A small encoder-decoder audio transcriber, trained from scratch: encoder norm rmsnorm, decoder activation gelu.
Rows from block 2 of the audio encoder of a small encoder-decoder audio transcriber, named by matrix and row number. Rows with one number belong to one neuron. Each number is 128 + 24 x the weight over its row's rms, rounded and kept within 0 to 255. All counts start at 0. After the name is the row's rms in percent of the matrix's.
After each neuron's rows are labels from the 100 clips, of 14976, where the neuron reaches its largest size: "responds to" is what is common among them. Only what is clearly more common there than usual is listed. The data: short read English sentences (LibriTTS-R).
# u: gMLP up (value half) (encoder.blocks.2.mixer.u.weight, 192x192), inputs 128-191
# v: gMLP up (gate half) (encoder.blocks.2.mixer.v.weight, 192x192), inputs 128-191
# out: gMLP down (encoder.blocks.2.mixer.out.weight, 192x192, transposed), outputs 128-191

u.148 092 [132 130 132 149 110 109 153 115 137 110 119 116 127 110 122 132 128 124 150 102 137 156 135 135 121 111 128 124  83 186  99 115 157 116  97 105 138 172 182  95 178 118 153  84 123 169  85 114 155 121 115 141  87 128  98 126 151 147 167 112 129 131 130 128]
v.148 092 [112 130  82 108 143 156 124 166 110 101 103 119  99 177 136 176 161  79 155 149 161 106 113 120 139 154 119 139 111 128 147 174 133 143 115 123 136  99  92 150 102 167 117 150 152 117 204 126 133 125 127  81 148 155 173 196 159  99 122 111 106 132 116 144]
out.148 097 [ 55 140 115 115 174 163 143 124  98  98 147 154 134  91 105 154 142  82 145 105  87 111 119 123 114 141 112 159 126 121 109 104 109 161 150  65 104 123 105 132  88 130  88 130 130 116  74 143  93 108 126 127 138 104 138 124 160 133 118 122 148 132 102 161]
responds to: voice: female

u.25 100 [ 86 100  93 142  94 167 130 126 113 132  84 116 143 131 100 149 107 125 112 137 126  85 131 145 151 140 148 116 110 168 116 130 117 102 145 122  86 114 179 111 124 123 135 134 189 127 122 155  98 150 130 143 169 126 128 136 119 109 114 155 113 117 124  86]
v.25 103 [ 83 100 121 127 123 135 129 111  92  97 142 157 116 118 159 147  96 146 132 156 148 146 120 114 158 142 127 121 151 122 116 136 185 133 158 135 140 149  99  92 142 113 168  56 135 162 106  77 132 138 145 127  92 122 154 143 149 110 125 136 103 173 129 118]
out.25 101 [107 101  88 139 117 131 120 170 168 141 136 130 151 161 134 159 119 138 131 109 137 122 124 138 140 110 136 110 153 163 131 112 133 126 128 166  89 114 124  96 126 129 114 119 141  94 106 115 107 134 170 147 132 128 149 130 116 131 106 145 134 129 137  96]
responds to: the word "of"

u.38 102 [100 125 145  83  98 107 149  99 106 121 122 161 133 128 131 124 110 152  93  99 134 184 123 134 139 118 119 112 112 136 105 154 155 144 111 143 124 140 122 144 119 122 132 126 127 105  78 140 102 173 108 103 126 107 104 108  88 123 124 136 139 123 115 118]
v.38 089 [113 139 141 104 134 156 155 122 162  84  76 110 121 108 130 157 101 158 104 130 107 116 138 123 133 138 121 112 134 184 134 125 106 101 145 101 101 139 178 121 158 120 118 123 162 110 114 158  95 111 163 108  76 154 134 107 122 119  82 111 136 146 130  94]
out.38 118 [141 116 124 137 117 108 132 144 112 133 110 123 173 136 118 126 147  80 139 111 158 146 144  68  90 129 127 136 128 120 127 123  51 149 126 167 132 123 146 115 123  92 112 129 113 131 112 144 125 166 146  82 149 177 154 162 124 149 100 115 151 169 165  98]
responds to: voice: female

u.87 104 [149 124 118  85  74 156 110 159 105 109 111 130 133  95  99 128 122 137 144 177 114 132 155 151 136 136  95 155 119 163 115 137 178 111 157 140 114 104 143 156 128 112 161 141 142 133 136 142  99 139 101 109 109 136 144 120 187 187 121  92 129 146 210 145]
v.87 115 [ 98 121 130 123 118 145 107 111  82 122 157  90 155 152  99 191  98 128 149 123 117 165 164 128 145 167  82 117  88 145 170 151 162 104 152 133  80 100 124 118 129 135 117 135 145 138 101 167 100 179 138 141  73 182 157 126 160 135 113 113 127 149 199 121]
out.87 102 [ 92 104 127 143 113  96 113 147 107 138 149 126 155 177 128 172  64 117 111 140 137 149 170 107 119 157  86  93 133 133  93 160 106 110 118 137 115 112 109 137 111 122 155 131 136 151 132 163 130 127 104 127  77 177 147 173 152 146 109  90 152 142 123 150]
responds to: the word "she"

u.107 092 [141 156  86 143 171 145 150 117 146 153 130 128 120  91  82 102 115 129 169  81 102  95  86 153 125 137 127 133  93 124 118 137 112 144 146 142 128 113  84 139 104  82 128 127 141 129 111 101 136  85 129 119 139  95 148  98 124 126 126 102  86 103 128 117]
v.107 107 [ 95 131 111 126 126 113 165 121 138 125 104 199 139 154 143 136 139 166  98 140 124  96 130 165 140 110 131 140 147 154 155 167 123 137 104 115 163 134 148 137 159 125 157  94  75 101 107 104 149 149  81 128 109  74 117  97 142 116 119 126  94 105 159 118]
out.107 093 [146 127 117 101 141  78 127 135  86 138 152 136 146 128 184 154 142 149  91 175  78 159 124 135 138 101 132 148 155 187 149  97 139 100 139 117 145 106 127 133  93 115 143 104 127  99 136 115 146 111 115  99  99 124 150 117 112 126 147 124 110 125 118 134]
responds to: the word "the"; the word "of"

u.100 091 [146 150 102  99 144 147  93 127 154 153 115 130 101 159 161 151 125 133 104  78 143 140 110 116 134 124 111 119  67 129 134 103 111 162 108 118 187 116 126 124 126 137 138  77  99 129 146  77 106 101 147 143 120 107 103 115 105 154 129 125  78 119 152 116]
v.100 104 [179 114 150 139 100 113 114 101 172 133 135 133 116 125 137 141 120 141 122 150 168 101 123 138 135 112 161 128 127 130 144 119 161 137 107 111 172 140 137  79 150 156 107  98 126 140  99 118 122 114 193 168 145 145 139 179 138 109 138 165  64 153 178 138]
out.100 097 [ 98 115 131 153 105 163 137 155 132 163  87 101 112 114 144 141 122 117 151 136 141 133  99 142 100 145 146  93 116 134 144  74 181 147 132  99 122  75 173 190 138 162  99 123 173 113 129 156 117 101 139 116 147 110 120 176 139 118 145 140 139 121 139 156]
responds to: the word "you"

u.29 084 [160 127 102 102 145  90 152 135 146 151  96 106 144 115 132 110 117 126 129  91 144  70  90 120 133 152 158 111 107 143 110 158 140 147 143 126 108 112 113  99 117 143 138 136 111 123 136 138 140 126 171 118  72 147  92 107 122 119 118 132 132 171 135 166]
v.29 191 [156 132 107 170  93 192 111 145 125 103 149 134  77 137 148 134 130 138 102 122 122 132 121 126  91 129 170  93  90 111 126  78 118 125 126  95 111 147  87 154 100 129 182 117 126 145 146 163 134 150 107 112 139 107 134 102 120 119 137  63  96 147 181 144]
out.29 080 [141 140 108 139 129 139 147 108 179  89 126 116 119 110 134 118 141 129 108 157 161 123 131 143 105 165 126 176 156 121 102  97 118 166 152 128  99 155 149 116 104  91 153 150 104  94 126 167 102  87 147 128 138 192 125 104 134 130 122 146 120 144 122 133]
responds to: voice: male

u.12 101 [126 137 133 142 111 123  91 113 136 119 136 133 174 109 129  96 136 115 100 111 135 110 134 107  92 158 124 134 103 107  93 160 114 168 165 151 149 110 178  92 122 151 123 108 153 154 140 136  84 111 144  89 122 120 102 125 110 143 129 144 109 106 133 125]
v.12 101 [115 142 141 129 137 130  75 126 148  33 160 113 146 135 110 107 120  94 100 149 142 130 114 166  89  95 138 112 144 176 160 126  98 124 157 105 157 107 136 147 113 159 127 122 112 113 119 104 117 129 145 154 120 106 154 110 170 155 106 144 129  87  89 145]
out.12 096 [105 112 140 123 177 111 135 135 144 110 140 113 128 124 146 101 142 119 116 136 140 148 126 138 123  81 133 183 112 117 109  97  98 140 175 171 139 130 129 127 145 128 120 182 162 135 115  93 152 197 121 138  80 135 119 128 131 124 131 111 166  52 152 111]
responds to: the word "was"

u.50 104 [137 102  98 160 135 101 146 127 139 123 125 149  66  92  99 103 125 104 107 132  90 147 133 126 140 123 148 144 118 126 113  98  93 139 103 115  70 114 130 101 165 176 155 156 145 135 116 127 122 130 122 129 170 110 132 139 123 110 130 131 139 129 144 145]
v.50 080 [125  82 107 122 118 152 136 154 107 153 110 152 129 107  80 125  94  81 132 130 122 156 137 137 132 143 131 135  98 174 143 117 132  87 133 112 172 141 141 124  88 124 129 119  89 159 159 120 134 136 146 163 132 136 107 127 169 147 119 162  54 145 108 108]
out.50 097 [139 126 153  74 151 127 102 129 130 123 196  68 151 131 153 173 158 133 147 145 153 128  94 180 140 118 105 113 116 100 155 156 150 146 118 152 169 104 167 140  75 114  97 111 142 118 140 132  95 145 152 170 125 104 123 154 128 117  99 131 103 101 142  79]
responds to: the word "to"

u.127 090 [163 135 152  65 166 164 120 140 127 129 124 114 131 122 131 110 138 115 128 141 178 106 136 104 140 125 114 150 103 146  79 137 103 126 129 156 129 147  93 138 105 120 110 100 147 118 116 135  85 105 151 132 131 165 136 145 119 143 183 118 139  94 135 124]
v.127 089 [137 150 101 172 170 134 121 135 135  87 138 152  89 137 125 152 104 166 132 105 109  90 118 116 116  91 148 138  93 183  92 130 144 144 113 124 131 117 146 118 141 100 146 130 127  67 108 113 140 107 108 106 141 146 128 119 157 166 124 112 110  89 146  98]
out.127 096 [120 137 117 144 135 104 143 114 101  71 171 141  98 121  89 151 106 122 133 128 115 114 126  75  84 137 163 122 114 100 139 104 124 146 129 166 133 119 112 104 187 139 109 173 167 189 156 120 132 101 130 150 135  85 144 136 145 123 120 110 135 103 167 114]
responds to: the word "of"

u.66 103 [143  97 125 137 162 180 175 153 142 149  79 131 107 158 147 134 116 122  71 137 109 147 133 120 110 155 120 106 155 120 122 130 151 133 120 134 148  78 102 112 146 166 168 138 125 128  77 102 142  72 141 110 109 136  93  94 133 178  96 166 125 127  99 126]
v.66 091 [118 163 131 110 178  80 181  80 195  82 156 125  84 154 143 139 151 116 115 138 120 132 133 148 124 107 140 180 132 139 134 152 145 116 175 131 150 119  93 123 102 149 173 143 138 181  82 160 114 110  80 130 129 144 110  56 170 106 139 127 139 128 154 137]
out.66 100 [128 172 110 122 133 165 132 117 139  87 113 139 136 158 133 153 159 155 101  85 161 144 136 126 154 125 137 110 175 194 102 109 176 135 153 129 165 137 122 137 131 146 105 150 161 113 123 123 148  77 168 112 156 164 111 103 108 144 114  83 100 103 146 117]
responds to: voice: male; the word "was"

u.27 092 [110 147 137 116 125 143 121 160  97 152 131 126 103 142  98 114 115 127 140 134 117 139 112  91 121 107 176 101 116 114 153 129 126 156 111 147 161  86 165 113  97 127 107  81 124 144  84 118 125 116 113 103 118 163  86 120 140 174 114 121  80 108 131  85]
v.27 099 [118 148 102 122  99 121 157 134 125  86 102 141 153 104 143 131 115 139 115 122 125 111  92 143 106 113 111 106 135 136 139 149 180 147 122 126 110 111 133 150 146  99  98 123 114 169  86  97 182 138 116  90 106  76 101  97 114 107 115 118 102  97  96  97]
out.27 087 [ 97 135  98 118 142  96 103 121 142 122 103 139 116 123 122 107 106 150 140 139 124 128 101 123 133 110 149 115 154 163 105 134 160 123 115 103 142 159 145 139 131  91 123 141 158 154 110 107 158 109 139 122 176 105 144 140 124 148 125  97 121  65 116 104]
responds to: the word "the"; the word "of"

u.64 094 [100 117 152 112 111 151 176 115 123 162  96 140 158 178 144 117 158 108 116 141 119 148 113 145 115 127 128 128 126  94 129 150 117  89 141 129  97  96  95 107 122 120 135 140 144  92 154  98 114 101 170 105 148  91 137  84 136 122 117 124 113 172 136 164]
v.64 103 [173  98 150 151 147 146 161 129 100 132 117 134 171 116 113  99 151  80 111 155 131 104 135 115 141 166 105  97 126 151 124 135 160 114  92 149 130 102 118 135 172 162  82 139 178 140 167 140 140 119  88 158 106  74 132 135 148 104 115 115 120  85 109 145]
out.64 095 [138 135 144 114  79 123 130 140 122 137 128 114 147 148 148 137  71 115  87 207 107 121 126 145 121 142 161 140 136 135 137 124 139 129  94 140 141 157 128 184 120 112 131 150 135 122  79 101 158 109 138 116 108 119 162 108 136 161 116 153 108 110 159 100]
responds to: the word "to"

u.30 104 [149  91 139 126 113 102 158 203 125 118 144 116 161 115 130 148 132 136 134 138 144 126 108 117 151 116 114 158 127  99 136 142 132 111 124 134 127 114 113 119 100 161 137 156 107 150 130 123 103 131 136 123 101 135 125 169 114 128 126 100 132 143 111 151]
v.30 104 [101 123 208 145 134 157 162 102 111 120 193 133 101  83 128 159 123 128 144 111 126 151 149 138  88 146 108 107 126  80 111 139 137 103 114 124 122 120 142 165 138 156  84 123  99 122 178 118 130 120 129 121 118 115 145 159 120 159 146 128 126 151 106 120]
out.30 101 [ 94 136 139  90 128 113 154 149  87 143 131 157 107 172 150 175 110 124  88 109 100  97 138 153 116 156 195 167 156 156  90 147 146 114 123 130 122 102 136 139 140 119 113 107  93 125 152 159 144 129 144  88 143 136 132 109 122 151 106 139  93 136 113 140]
responds to: the word "to"

u.2 112 [147 177 134 108 105 112 151  96  81 158 104 145 175 113  73 177 172 108 131 106 127 124 142 125 132 154 136  99 155 138 124  85 111 107 117 147 140 151 121 124 133 134 143 142 114 133 130 151  92 114 124 146 100  97 151 140 108 113 134 121 105 125 116 120]
v.2 121 [108 129 189 110 127 122 141  56  84 112 126 114 122 124 136 164 138 135 150 113 100  76 136  69  85 111  78 158 136 126 125 129 124 101 141 161 135 125 134 135 169 129 130 179 155 134 133 131 136 121 111 123 106 106 128 129 143 111 174 154  98 148 146 144]
out.2 105 [ 80 175 142 116 104 108 117  87 106 109 101 108 122 140 139 150 159 132 118 105 109 102 125 110 177 100 123 133 165 140 137 116 137 120 147 136 160 121 152  92 140 100 106 118 131 148 171 127 191 202 179 129 115 126 129  86 138 139 152 107 163 151 139 167]
responds to: the word "and"

u.0 101 [156 181 121 118 110 124 126 155 134 135 133  97  81 129 111 120 143 118 121 142  98  90 180 111 168 118 146 118 130 124 173 103 150 120 123 174 105 127 115 121 112 114 134 113  73 118 141 126 125 166 135 117  80  77 102 121 127 167 154 157 108  98 151 116]
v.0 112 [112 126 153 161 138 133 158 145 103 187 113 116 128 123 116 156 139  88 125  97 140  75 150 120 140  86 150 117 112 145 131 134 146  76 122  93  99 137 139 148 135 122 149 106  32 144 125 149 131 137  81 124  81 113  75 141 108 176 129 104 134 100 128 119]
out.0 103 [115 178 107 162 111 138 179 146 125 138 145 143 104 130 147 116 142 147 148 141  97 114 165 147 106 131 115 115 121 142 152  87 118  82 155 119  95 138 142 126 167 187 141 145 107 102 101 158 126 183  87 121 155  98 127  68  79 102 110 120 168 138 129 129]
responds to: the word "he"; the word "said"

u.133 087 [129 116 184 137 130 150  92  84 115 130 123 109 143 116 160 175 143 118 140 133  85 126 119 141 176 116  76  87 130 161 118 119 108 136 107 161 126 105 121 163 145 172 114 114 151 124 131  67 121  93  87 155 112 120  63 134 111 101 126 141 145  91 190 126]
v.133 104 [146 139  81 122 144 133 118 134  98 131 159 138 146 142  96  97  99 126 159 145 138 109 137 131 108 164 113 135 184 153 142  96 125 130 120 108 122 131  93 146 164 112 157 149 129 115 153 140  90 150 128 149 122 149 145 131 113 130 145 106 141 132 163 150]
out.133 094 [108 146 121 131 175 116 128 107  86  82 146 111 148 117  99 131 131 141 123 122  97 159 142 119 107 116  97 138 135 117 115 157 116 138 144 136 146 166 120  92 154 121 101 133 147  93 140 131  93 139 146 112 163 136 206 119 164 130 150 143 129 150 157 145]
responds to: the word "to"

u.146 106 [156 111 127 124 131  73 135  81 103 123 127 128 106 147 127 116 166  75 104 173 136 102  84 156 108 128 114 117 130 152  71  95 163 151 136 149 123 121 166 109 147 124 108 119 142 133 149  94 137 136 113 140  99 127 149 126 160  83  96 108 139 130 127 174]
v.146 106 [162 135 137 115 124 124  95 111  90  77 116 107 118 147 115 170 138  77 107 123 118  90 131 126 101 155 129 108 160 168  78 104 125 141 143 162 138 129 165 128 115 124 131 146 141  66 143  95 131 133 125 116 157  73 121 108 136 110 127 132 133 125 141 182]
out.146 098 [143 149 168 127 120 132 110 112 113 119 161 106 147 148 106 161 121 129 101 133 127  80  92  89 124 159 100 125 160 147 130  97 103 121 181 133 103  60 184 153 174 114  90 123 188 155 124 142 130 124 139 128 130 120  92 107 118 136 142 110  80  96 136 182]
responds to: the word "i"

u.49 100 [109 106  66 100 130 106 131 124  81 138  65 148 116 105 144 141 125 128 162 163 131 116 100 141 126 122 147 122 155 111 164 133 150 120 135 134  91 138 112 141 169 103 159 127 119 100 128 150 119 126 104 110 146 115 120 139 123 124 143 107 119 135 139  83]
v.49 106 [139 138  84 112 111 172 125 134 127  98 135 100 189 135 177 115 131 136 103 100  96 126 122  85 117 127 119 164  97 130 136 127 177 137 140 125 141 117 176 129  92 127 162 115 127 169 100 121 159 104 121 113 112  72  81  76 154  89 131 148  85 110 146 130]
out.49 092 [104 191  85 102 153 103 166 120 127 131 145 147 124 155 171 100 128  94 118 113 119 188  77 154  83  92 139 162 123 168 106 130 152 147 142  99 121 137  96 144  85 112 113  62 132  97 111 141 126 125 111  85 158  98 133 117 135 103 137 155 108 113 126 121]
responds to: the word "the"

u.54 099 [116  98 152 101 112 143 111 149 148 102 110 143 124 141 129 138 134 137  85 109 113 114 114  86 170  95  86 115 119  96 150 180 171  91 138 118 169 124 140 112 123 134 131 122 110 131 105 127 120 141 109 130 149  92 104  82 108 109 139 114 129 130  91 168]
v.54 099 [118 145 102 119 133 139 126 141 111 131  92 124 103 111 104 111 165 156 150 128 122 104 128 152 148 148 150 157 159 113 129 121 160 163  96  98  99 128 139 178 128 115 158 152 122 134 142 103 143 102  89 123 131 129 163 147 132  65 106 117 131 121 119 118]
out.54 101 [152 154  77 155 143 148 100 118  75  86 133 112 150 169 116  79  94 138 136 125 110 132 105 152 105 129 116 135 148 146 113 165 122 137 104 117 155 143 129 112 120  51 131 132 145  88 121 138 113 150 116 101 144  99 127 113 118  77 157 131 107 129 139  77]
responds to: the word "the"

u.185 099 [107  75  90  71 129  78 133 129 108 111 135 163 122 125 110 101 102  76 127 175 142 102 106 113 118 149 149 166 131 138 157  98 126 125  75  95 126 104 142 115 146 143 114 116 178 101 114 102 136 119 170 122 122 134 131  79 111 136 113 106 121  97  56 114]
v.185 104 [158 102 130 158 116 149 113 116 140  76 130 133 143 110  96 148  86 118 123 101 117 111 148 154 138 116 146 120  55 130 118 117 111 110 147 132 120 115 136 175 113 126 133 138 125 144 115 131 124 127 142 132 101 101  97 125 192 165 133 129 118 105 148 161]
out.185 099 [134 116 120 135 124  92 156 168 100  83 133 118 135 151 132 119 118 140 147 180 175 141 112 154  94  94 160 161 128 124 155 137 121 165 124 119 106 119 142 117 122  80 116 140 139 109 122 144 128 131 106 130 102 121 141 131 125 139 112  73 120 111 106 144]
responds to: the word "was"; the word "of"

u.33 099 [118 144  93 131 145 139 100 144  90  84 166 115 133 138 125 114 120 140  95 110 144 118 118 111 163  98 124 133 101 123  88 141 117 123 138  89 119 143 126 125 153 102 124  80 114  98 123 124  97 120 127 139 124 125 128 162 112  97 131 123 117 118 116 131]
v.33 095 [144 141  89 140 119 162  98 126  92  93 146 111 132 157 116 104 112 133 101  89  84 114 165 118 123 178 173 133 142 123 118 165 125 173 167 128  93 144 128  75 149 136 101 110 142 114 126 119 130 178 121 130 134 165 123 156 120 128 160 125  99 127 157 136]
out.33 096 [124 138 119 115 139  99  73 111  61 176 117  86 143 132 104 114  75 143 152 148 150 156 147  83 123 144 162 103 127 115 116 146 155 176 164 123 122 140 152  92 128 137 149 140 132 128 142  83 128 144  81 123 146 150 134  95 128 147 134 137 157 118 141 109]
responds to: voice: male

u.86 115 [137 123  99 111 111 126 136 107  99 152  95 133 120 157 102 149 130 130 136 126  87 108 111 132 122 166 141  76 123 145 105 105 172 134 193 126 130 104 141 147 101 107 144 140 109 109 110  94 126 116 126 129 150 157 152 112 157 158 154 139 142 129 205 111]
v.86 107 [143 107 121 111 110 147 119 117 129 103 105 139  86 151 113 109 137 117  99 158 134 134 115 148 104 144 105  91 111 155 122 127 146 150 175 128 127  78 139  83 136 139 128 158 104 147 108  65  92 118 149 143 107 121 164 123 144 180 107 115 109 139 149 122]
out.86 113 [133 145 154 117 167 102 140 152 135 107 137 157  90 189 118 131 151 125  76 137  91  98 164 118 145 133 146 175  99 132 118 164 139 120 168 159 114 124 124 120 136  88 149 111 107 147  87 137 108 113 125 103  98 142 160 135 154 178 147 113 126 135  87 140]
responds to: voice: female; the word "of"

u.98 107 [ 97 125 144 104 115 127 129 148 117 173  98 127  74 138 118 148 115 138 183 131 138  89 143  70 125 140 147 136  96  94 156 123 111 151  91 103 111 135 123 132 174 135 139  98 135 116 126 121 156 162 108 148 123  91  80 124 139 155 131 123 130 133 142 156]
v.98 098 [119 111 120 133 116  99  98 126 120 114 147 114 146 126  97 120 126 139 137 126 176 113 104 137 145 127  96 149 169 111 144 147 113  98 104  86  89 132 115 145 162 177 162 119 139 122 112 128 156  99 155 127 135  97 137 114 166 149 146  98 141  78 119 125]
out.98 098 [111 145 123 127 162 120 141 148 128 140 132 111  46 154 152 112 113  72 158 124 128 118 113 116 106 133 164 163 129 136 158 113 151 103 108  94  94 118 146 132 104 124 109 105 159  92 171  92 163  89  99  75 120 130 130 152 113 134 153 133 120 104 160 128]
responds to: the word "he"

u.72 095 [121 107 152 141 125 144  85 125 168 145 149 123 113  86 129 115  96 112 107 133 113 156 144 133 147  94 139 157  98 114 141 155 164 131 142 139 142 138 116 141 122 175 137 140 130 117 126 114 121 162 125 106 106  85 128 142  97 113 123 111 146  99 110 136]
v.72 071 [120 146 120 107 153 110  71 171 152 131 130  72 151 128 106 123 118  90 137 131 142 169 113 117 143 115 150 138 142 183 111 114  95 126 126  82 159 125 125 114 147 126 137 108 151 116 165  82 126 146 118 115 120 116 146 143 129 129 131 139 128 128 140 132]
out.72 096 [155 161 157 130 193 155 132 148 141 104 127 119 119 177 145 110 127 103 143 137 175 148 107 158 144 137 141 137 101 142 137 100  86  89 115  96 118 132 125 115 124  93 145 121 154 161 126 147  80 113 134 149 145 137 104 111 111 137 113 159 161 148 152 163]
responds to: the word "to"

u.37 091 [ 99 111 170 125 126 164 133 128  98  88 154 140 135 140 125 124 106 159 152 138 178 117 130 118 150 115 114 168 119 153 110 137 120 116 100 133 163 101 181 103 109 143 133 110 116 159 107 145 131 124 120 119 117 134 141 126 136 140 160 135  97 125 114 120]
v.37 099 [127 160 134 140 138 124 139  89  77 115 128 143 145 171 141 132 116 196 141 127 169 124 135 120 132 142 147 147 116 126 160 144 137 139 187 125 165 122 139 128 100 134 133 129 127 134  65 170 140 127 126 157 111 156 125 126 130 166 155 148 106 130 133 115]
out.37 087 [129  96 103 126 120  83 121 131 137 130 104 151 119 153 110 142  97 149 167 154 163 112 144 170 134 156 181 133 123  81 105 137 111 128 151  79 183  89 120 139 141 150 117 148 120 152 151 166 157 140 102 121 129 156 194 104 112 143 150 126  95 101 154 124]
responds to: voice: female

u.118 105 [129 164  93 129  65 152 135 125 113  99 111 173 159  83 144 102 115 146 110 110 163 126  96 141 119 131 157 149 115 148 142 108 126 104 137 122 137  85 169 121 101 122 148 107 130 133  94 160 111 133 128  93 122 131 106 113 139  99 128 106  94  95  99 127]
v.118 099 [121  93 124 122 157 133 109 137  95  91  95 145  95 116 119 143 107 104 121 165 135 160 104 129 131 112 114 175 133 132  99 121 171 126 198 207 166  82 122 101 119 137 140 122 120 194  89 143 144 127 149 166 112 113  92 147 178 156 131 147 122 120 166  94]
out.118 098 [112 132 120 104 123 147 127 178 134 117 136 135 140 158 150 156 132 104 127 100 144 116 131 124 127 136 141 117 140 164 161 119  97 169 143 105 106 103 153 149 114  89 114 136 118 141 124  89 129 154 135 131 204  96  65  99 123 105 138 110 142 104 111 119]
responds to: the word "was"

u.157 107 [141 145 114 130 157 148 143 109 184 103 170 125 106 118 126  93 137 167 128 128 101 100 148 166 150 110 145 109  55 135 121 110 105 160 116 144 135 126 137  94 115 143 132 141 136  92  94 117 117 124 133 129 101 117 144 131 163 120 126  96 113 137 142 119]
v.157 110 [141  96 134 101 133 128 164 115 124 117 168 127 150 140 128 156 154 158 154 130 165 103 145  91 116 123 148  85 106 101 116 105  82 124 121 117 110 131 129 140 118 152 127 105 127 142  99 138 169 102 112 102  92 140 153  98 123 118 121 115 100 136 140 115]
out.157 110 [126 137 158 171 159 184 104 171 116 119 132 163 157 109  96 122 150 121 115 133 128 158 147 121 123 115 143 138 171 145 133 112 134 128 127 149 117 158 168 140 133 110 118 128 168 106 105 144  98 130 150 141 127 123 210 152 149 160 150 125 145 139 142 122]
responds to: the word "you"

u.172 106 [124 139 117 136 143 158 102 118  88 142  54 161 172 139 112 120 145 123 136 130 123 103  72 107 131 165 104  95 120  90 129 106 182 139 118 159 147 156 130 179  81  96  89 133 118 126 104  88 184  87  93 141 141 120 129 103 131 102 147 140 149 136 140 101]
v.172 108 [116 133  82 102 111 143 142  95 111 133 119 164 140  97 131 113 154 109 166 140 128 106 106 146 129 169 111 149 125  60 152 145 192 133 126 140 125 137 154 182 114  63 128  94 102 135 109 116 164  91 127 116 106  92 140 146 132  93 111 114 131 121 133  90]
out.172 101 [149 159  97  90 115 119 153 111 142 109 129 145 109 142 144 100 134 135 106  98 116 106 138 126  86 113  97 174 101 126 105 139 138 143 109 133  71 176 122 165 103  91 124  91 115 122 130 132 150 157 122 126 119  73 159 120 106 120 130 143 111 115 130  97]
responds to: the word "that"

u.164 104 [ 86 156 125 135 109 141 121 110  92  97 149  85 148  95 108 159 122 148  80 120 106 136 141  85 168 121 122 118 113  98 133  96 139 136 131 119 122 143 146  84 131 120 108 113 114 151 123 154 152 113 150 125 103 128 101 134 103  67 157 124 118 119 109 125]
v.164 107 [ 86 120 140 133 145 112 126 125 155  89 162 162 110  72 126 156 146 157 102 126 106 183 140 116 136 126 114 123  99 130 139 108 130 123 139 122 114 137 170 117 104 157 155  92 114 119 120 135 118 117 120  96  73 133 101 162 118  92 116 122 138 123 134 125]
out.164 108 [ 99 126 152 127 124 133 162 136 115 144 111 134  91 141 153 168 133 152 146  67 119 122 124  74 142 121 129 179 108 133 113 119 178 106 152 153 162 114 140 118 176 138 141 123 129  90 131 169 144 136 132 171 107 132 121 126 164 106 113  92 102 138 134 144]
responds to: the word "it"

u.170 114 [123 118 117 114 152 160 133 116 113 140  72 102 145 125 104 102 114  97 154 114 115 119 111 106 147 155 151  91  73 118 117 123 117 121 135 141 147 125  76 128 163 116 139 113 160 119 150 133 150 112 165 101 130 160  97 111 110 102  85 112 180  68 144 120]
v.170 106 [170 135 112 107 166 157 137 137 172 101 183 144 111 111 124  73 168  78 130 136 132 116 214 117 166 131 168 110 140 105 163  64 143 125 121 161 136  75 133 149 121 145 153 130 104 122 131 154 114 101 116 130 120 149 103 149 118 143 105 111 135 112 147  69]
out.170 113 [116 119 157 103 134 122  97 137 128 173 190 107 161 146 154 114 134  93  99 103 128 111 144 110 123 139 109  92 147 116 120 105 127 124 131 142 129 133 154 145 130  80 115 140 120 123 101 133 128 133 131 126 113 126 163 138  81 102 110 110 154 132  91 117]
responds to: voice: female; the word "he"

u.183 092 [131  94 135  93 134 122 116 153 104 146 133 107 119 100  91 155 132 106 146 111 106 162 121 111 148 115 152 122  99 153 128 120 180 116 165 116 126 120 154 141 128 141 155 126 106 140 104 149  86  98 132 114 124  90 145 154 163 175 100  86 146  93 123 143]
v.183 105 [110  84 127 104 133  91 134 147 106 113 124  96 144 116 125  98 123 141 117 186 172 134 114 153 142 126 169 148  96 171 158 149 121 130 120 107 124 110 140 109  88 136 125 132 159 150 101 155 110 165 117 146  97 125 118  86 123  83  98 120 117  87  87 111]
out.183 095 [143 119 117 142 124 157 140 127 172  88 132 125 101 134 115  93 120  74 111 125 127  86 133 161  93  93 139 157 156 120 177 165  71 133 142 129 106 131 130 124 109 124 104 117 124 121 127 138 110 153 108 149 122  96  90 119 153 158 112 153  86  97 169 143]
responds to: the word "was"